Weights of a small image embedding model: held-out accuracy 100%.
Rows from block 2 of a small image embedding model, named by matrix and row number. Rows with one number belong to one neuron. Each number is 128 + 32 x the weight over its row's rms, rounded and kept within 0 to 255. All counts start at 0. Numbers have three digits each.
After each neuron's rows are labels from the 100 images, of 14848, where the neuron reaches its highest value: "responds to" is what is common among them; "patch colour" is the nearest of a few named colours to the mean colour under the peak. Only what is clearly more common there than usual is listed. The data: microscope photos of single blood and bone marrow cells. In brackets: how many of the 100.
# fc1: MLP up (model.blocks.2.mlp.fc1.weight, 576x192), inputs 96-191
# fc2: MLP down (model.blocks.2.mlp.fc2.weight, 192x576, transposed), outputs 96-191

fc1.27:090146140132159115133094099121169144206146129048164247125146090105093055132131094082132141120107160141107077135115171122161109110085129168142128142119152105158152149134115132162140114099127119132155150176124130131128138063122201130072076081148167130114160154101142115051161121143107108119
fc2.27:116092135091072080153152135097142171154182141137112162164138119119145110103105123138107102074095147112177127119140145132179086106152101146172152149121151094122178150088081103183130090085177112125128165105123107177159087085108200126137141135109129061167120173113108183115137106136143094104
responds to: cell type: artefact (33)
patch colour: pink (51)

fc1.84:062095067062138131112109142180111143141192110179128163199160138166077151125097166086104146122193155110109076149111130138143119179135148109105137127122142141175107113115156108051154101155153161119107147142177110177089159158157152126233132133153114134116105144058125114127150164140087150132
fc2.84:170099114093173077132141083205151169079089122112173126160084115184096144107133093121161135116154115201141148170181097142147130117113080151158075185145159107147150145145155090113174101097101129144160135102153133134140131106150144113087109112088101112128106113115169106121088187098170159153
responds to: smear: peripheral blood (69)
patch colour: pink (62)

fc1.268:121102138134109117066083110155122074091094156096092057102098142169119179151115124115138155108053170124151165153136129164166185109105152141121129126187175099173146120045149117114079128153139098186127162181085143143143162160140083151142079117108122139116107128120128089170137116168043102152
fc2.268:179178186121100067132162121028100164158114098120172138107104152135145134143181112152099054103164138182182109170093162127161155123148131173179117141132100159129116135100121077103096102038122164106165116165202189154144112124144096106169081130129121096188093131116123209164189172140111099122
responds to: cell type: artefact (27)
patch colour: purple (59)

fc1.276:101147109061131172142093140179113128122123127110132170203153071151177154164159110068167138135100113122112208099055138125153163119122172155204155124126110113126158135119129106175128123199111163209089162138149154153153111102149078121177119152100125128160108091122129107099075090127176136159
fc2.276:178110167137132201163126145147157147149092111113195145103141101120175101156145163070093110156041078049106143159122176130156129138125098145127109127127135143156048146180128091193149154131152114104124163137127144109110135096161153134148107156115065082125087141131142142137116187127155134150
responds to: smear: peripheral blood (47)
patch colour: pink (49)

fc1.408:162124135130130193082142119158112088107074146119123137148108144139173046161132106088100114161053110083122141087131158105110162098183125141099166108104108139154132125110092126175073146146094131126120166164072032130194108130112061150124150100092162117158159103146142124151111161215117185151
fc2.408:113135156166128161186105092187103134137142069140077146104146117151113143156131129116137163103120105163081146124067130113128173148151164112099095167104097112132096128085141105150155160130102128136054186093164125130095164133116057080205147123205121134109134160121158147122151151119098087108
responds to: cell type: erythroblast (43)
patch colour: blue (64)

fc1.435:071120088144161129183131157132175120142120102107142080086078139158196092118170114132116120117108101124082109133106128117105101143116101194172115142176144082099122124111083143148121144106149128075121160147071112136147114112151126124102146155123121139116140156180145161086163146185125190069
fc2.435:114095121116115124087077141121090192081127137082107196085178116077134126141132117191161117136148120114103089128112145120129168084159153082136116167150143152188099117115095154095085145104127167129085113112155106140124147099098142148136147093153105145096116118054147111126153136147077128127
responds to: cell type: lymphocyte (34)
patch colour: white (71)

fc1.420:145145146141147104220153139149132104135107120116138138115141118096102113135152128103119159194162080159118126114124105127156128109115153103103051100218141100123156133077111119156129127145173152157115138170098222089118137109125084091107161155163069136128097103128116091170187075160089097138
fc2.420:117150106142100184097096102152179098081131114125121096082156133163107125093121127167105150144082119146158135095128063148135070152111115144096128079190150132148091147094133061162096113084123139137118119148169075140128132113098191124092118173132090134113113104116142138120162110159052137134
responds to: cell type: segmented neutrophil (41); smear: peripheral blood (39)
patch colour: white (83)

fc1.125:087115134143107186088026124153121098145117133078091153140098178130038078134098133069122095144126132102151100165138159111146086106089145125145142147095071158121091126109151150112107139074121101072147108070085119097103142130142144082112123143106138154137139129147145145095144088177138115108
fc2.125:178105158188111109147113147125151161156138090145115151151066099116143106151170100127103102126139155138106119120176139159148100168114091081171137093120133084183170182123117156136175152131146121125164139144116130135145154120119059124199122118143150102164107078137102066122105087117120073112
responds to: cell type: artefact (26)
patch colour: white (46)

fc1.223:094129165133124154140116138080066158089143115111104149144099109149126097146153108107107083126128155136162179117163155080117116161070179121063098175144135160095135151083136122160173104143084151082128204171157174100142133122190063129128144143118067131095143167103198142127218127137158133161
fc2.223:125148107152098112119174161145153122122130129157187098195103114137164134114130171187088137105098124154135100105153174136110088171169068095187162149106079149218140121074132165166148108098133144161152188140176188090086146113147126114121122113076138136154103093131150105108139007136126161114
responds to: cell type: artefact (28)
patch colour: pink (69)

fc1.206:155141160110138144177176185103086121110141116116142143178159116122101111155149122150063153148184134120131110177103150153089132140096069157142139093131120127133096134118144118138140142124155134095165135118124170097150147110179088177111091102203142102112141157149118087152124155088095159140
fc2.206:115166098157148129132177085072098095095128119125117138167122102112080128106073159130122179104165116190142090143144122122156075118092140078160157180080173108120147063091123080127170121139069108122147106101104154156168102158126105114115100077205117128168185082151124128167145081100199117102
responds to: smear: peripheral blood (99)
patch colour: pink (60)

fc1.105:166121105078145138117128119145157112205152177131156115155124083109142151120162107124174151156128105086114085158155116113149157116192157068104115148119159087147141152133064084158199101097152225118127182100194134102096133129130144169185124119129207122117150110161167182130131185164171121107
fc2.105:093149115102106124151183136105100115130093121148139124142214158106138116142177129115133149103106147079183100134166161104162177085117106125187144128110127102067138141135146189155122064102145152108153115114134148156135131092138108113115145092108178127148115117156121139163207214117113176143
responds to: smear: peripheral blood (68); cell type: segmented neutrophil (40)
patch colour: pink (50)

fc1.354:129102111159135112123119128090129107132109139116119104115134130078159129172140109114118150136215158126188135111157134138129184132112109086153167073152056228139167108140110162073135085120075113118147121145123111192118082133110098130099157118126094070157144130142170133145124119025150142157
fc2.354:075128107102120094104089140067123157110149143120115159135072101157147147120115124161136123133121078147139101132168053160137113162112095049138102113114113173174109130162190121085158097134028118081120126096126093139100116131162000146059080130104107140116133160132146111125130087092133207124
responds to: smear: peripheral blood (100); cell type: myeloblast (26)
patch colour: purple (83)

fc1.506:125115201140154144046053118126125175126137139123114147170159159132116173138174126056089189083136105136103151131160130145079121112104159172151124093125160155125161112070119084193099119128088171167159131129119108153098126151107110130112120023163131147137177146163072143134147159097140144111
fc2.506:082080042075162150108117125088134182104160106153154128152099189082140115103094110111122111143204157133111130124120174136115169082136129127152132168117118080154142130171084100115098162136120135141098126132140128196092127093169046112104113177089125143128164132173103123178122143075151201101
responds to: cell type: lymphocyte (35)
patch colour: black (29)

fc1.279:068163090120173155135097144116111087112159131144087076109107139152079145087080168165135138091118053090149114115170113125129118095130109159116149098172064101167091094079177164163077162145103105196126146104099119151093039059106098152043120190168144123153096097173092116174125146131063050157
fc2.279:127083127115134159101126097125106065176124134148162092169140101137117111111147152136133086091097159130135092124177098158121134131091115173160135065089124149049173078102167092143146186129131140134112143122097177146106104165052069117167144128111098127127153106180128181127093101145137065156
responds to: cell type: artefact (26)
patch colour: pink (54)

fc1.343:112152151133107139103048166147123074209120128125115075083154104172181151125096118163098142147145156092104144058156178165147123057159109051085130089147122056130149121132091109132121164182181145154135090108112109104106134112175134100080118157089120124166108164070112076127090094134042163154
fc2.343:112160156150149154114096094083116075054151112130127146047186172131172094111184126115154153090163060139176111127141162101158118101063115134098115171138214122069090094089129066139147149086163068110153144117113142121093204131161089130121130141108122123085152155080148109121118188111125087121
responds to: smear: peripheral blood (100); cell type: myeloblast (36)
patch colour: white (50)

fc1.231:147093127105125094118125110141133135099149154102095144175112119128158138155140102059106153138138149128147159180104225108163151149145122154109152101115189159137118176119085146147053105173141144164088109084112111074113130143110140110079135158116132116141128155105162083172172108129073073158
fc2.231:073100108121144128149147126220126080123122134150127105126087147125163136137121164091080173091121161104133131141177125137109140120106074113117147178129054105177075108124131087113122071120151094128185211150161108178163099102140150078126144109111123122116056137077151139117104164109130125161
responds to: cell type: erythroblast (36)
patch colour: purple (51); blue (37)

fc1.140:150071124086095190142088131134113089214107114127142158109089104088120084134140122146133099103084133114094156103180151181162087160106163136138068152139182130139156123102130086141148200122086139066162096157151110152069120084103159094162163119149146195110082120133142128133110101172171145168
fc2.140:140109076107131127102105115195101132119095158130118126184171126089121093141099162115119128112164110145105108088144121098118063109113107162154114130158161049129124143154120166122189206105135100178141111091074112150125129101095067130205123176087150109109084095122098125139090176093178122119
responds to: cell type: artefact (29)
patch colour: pink (52)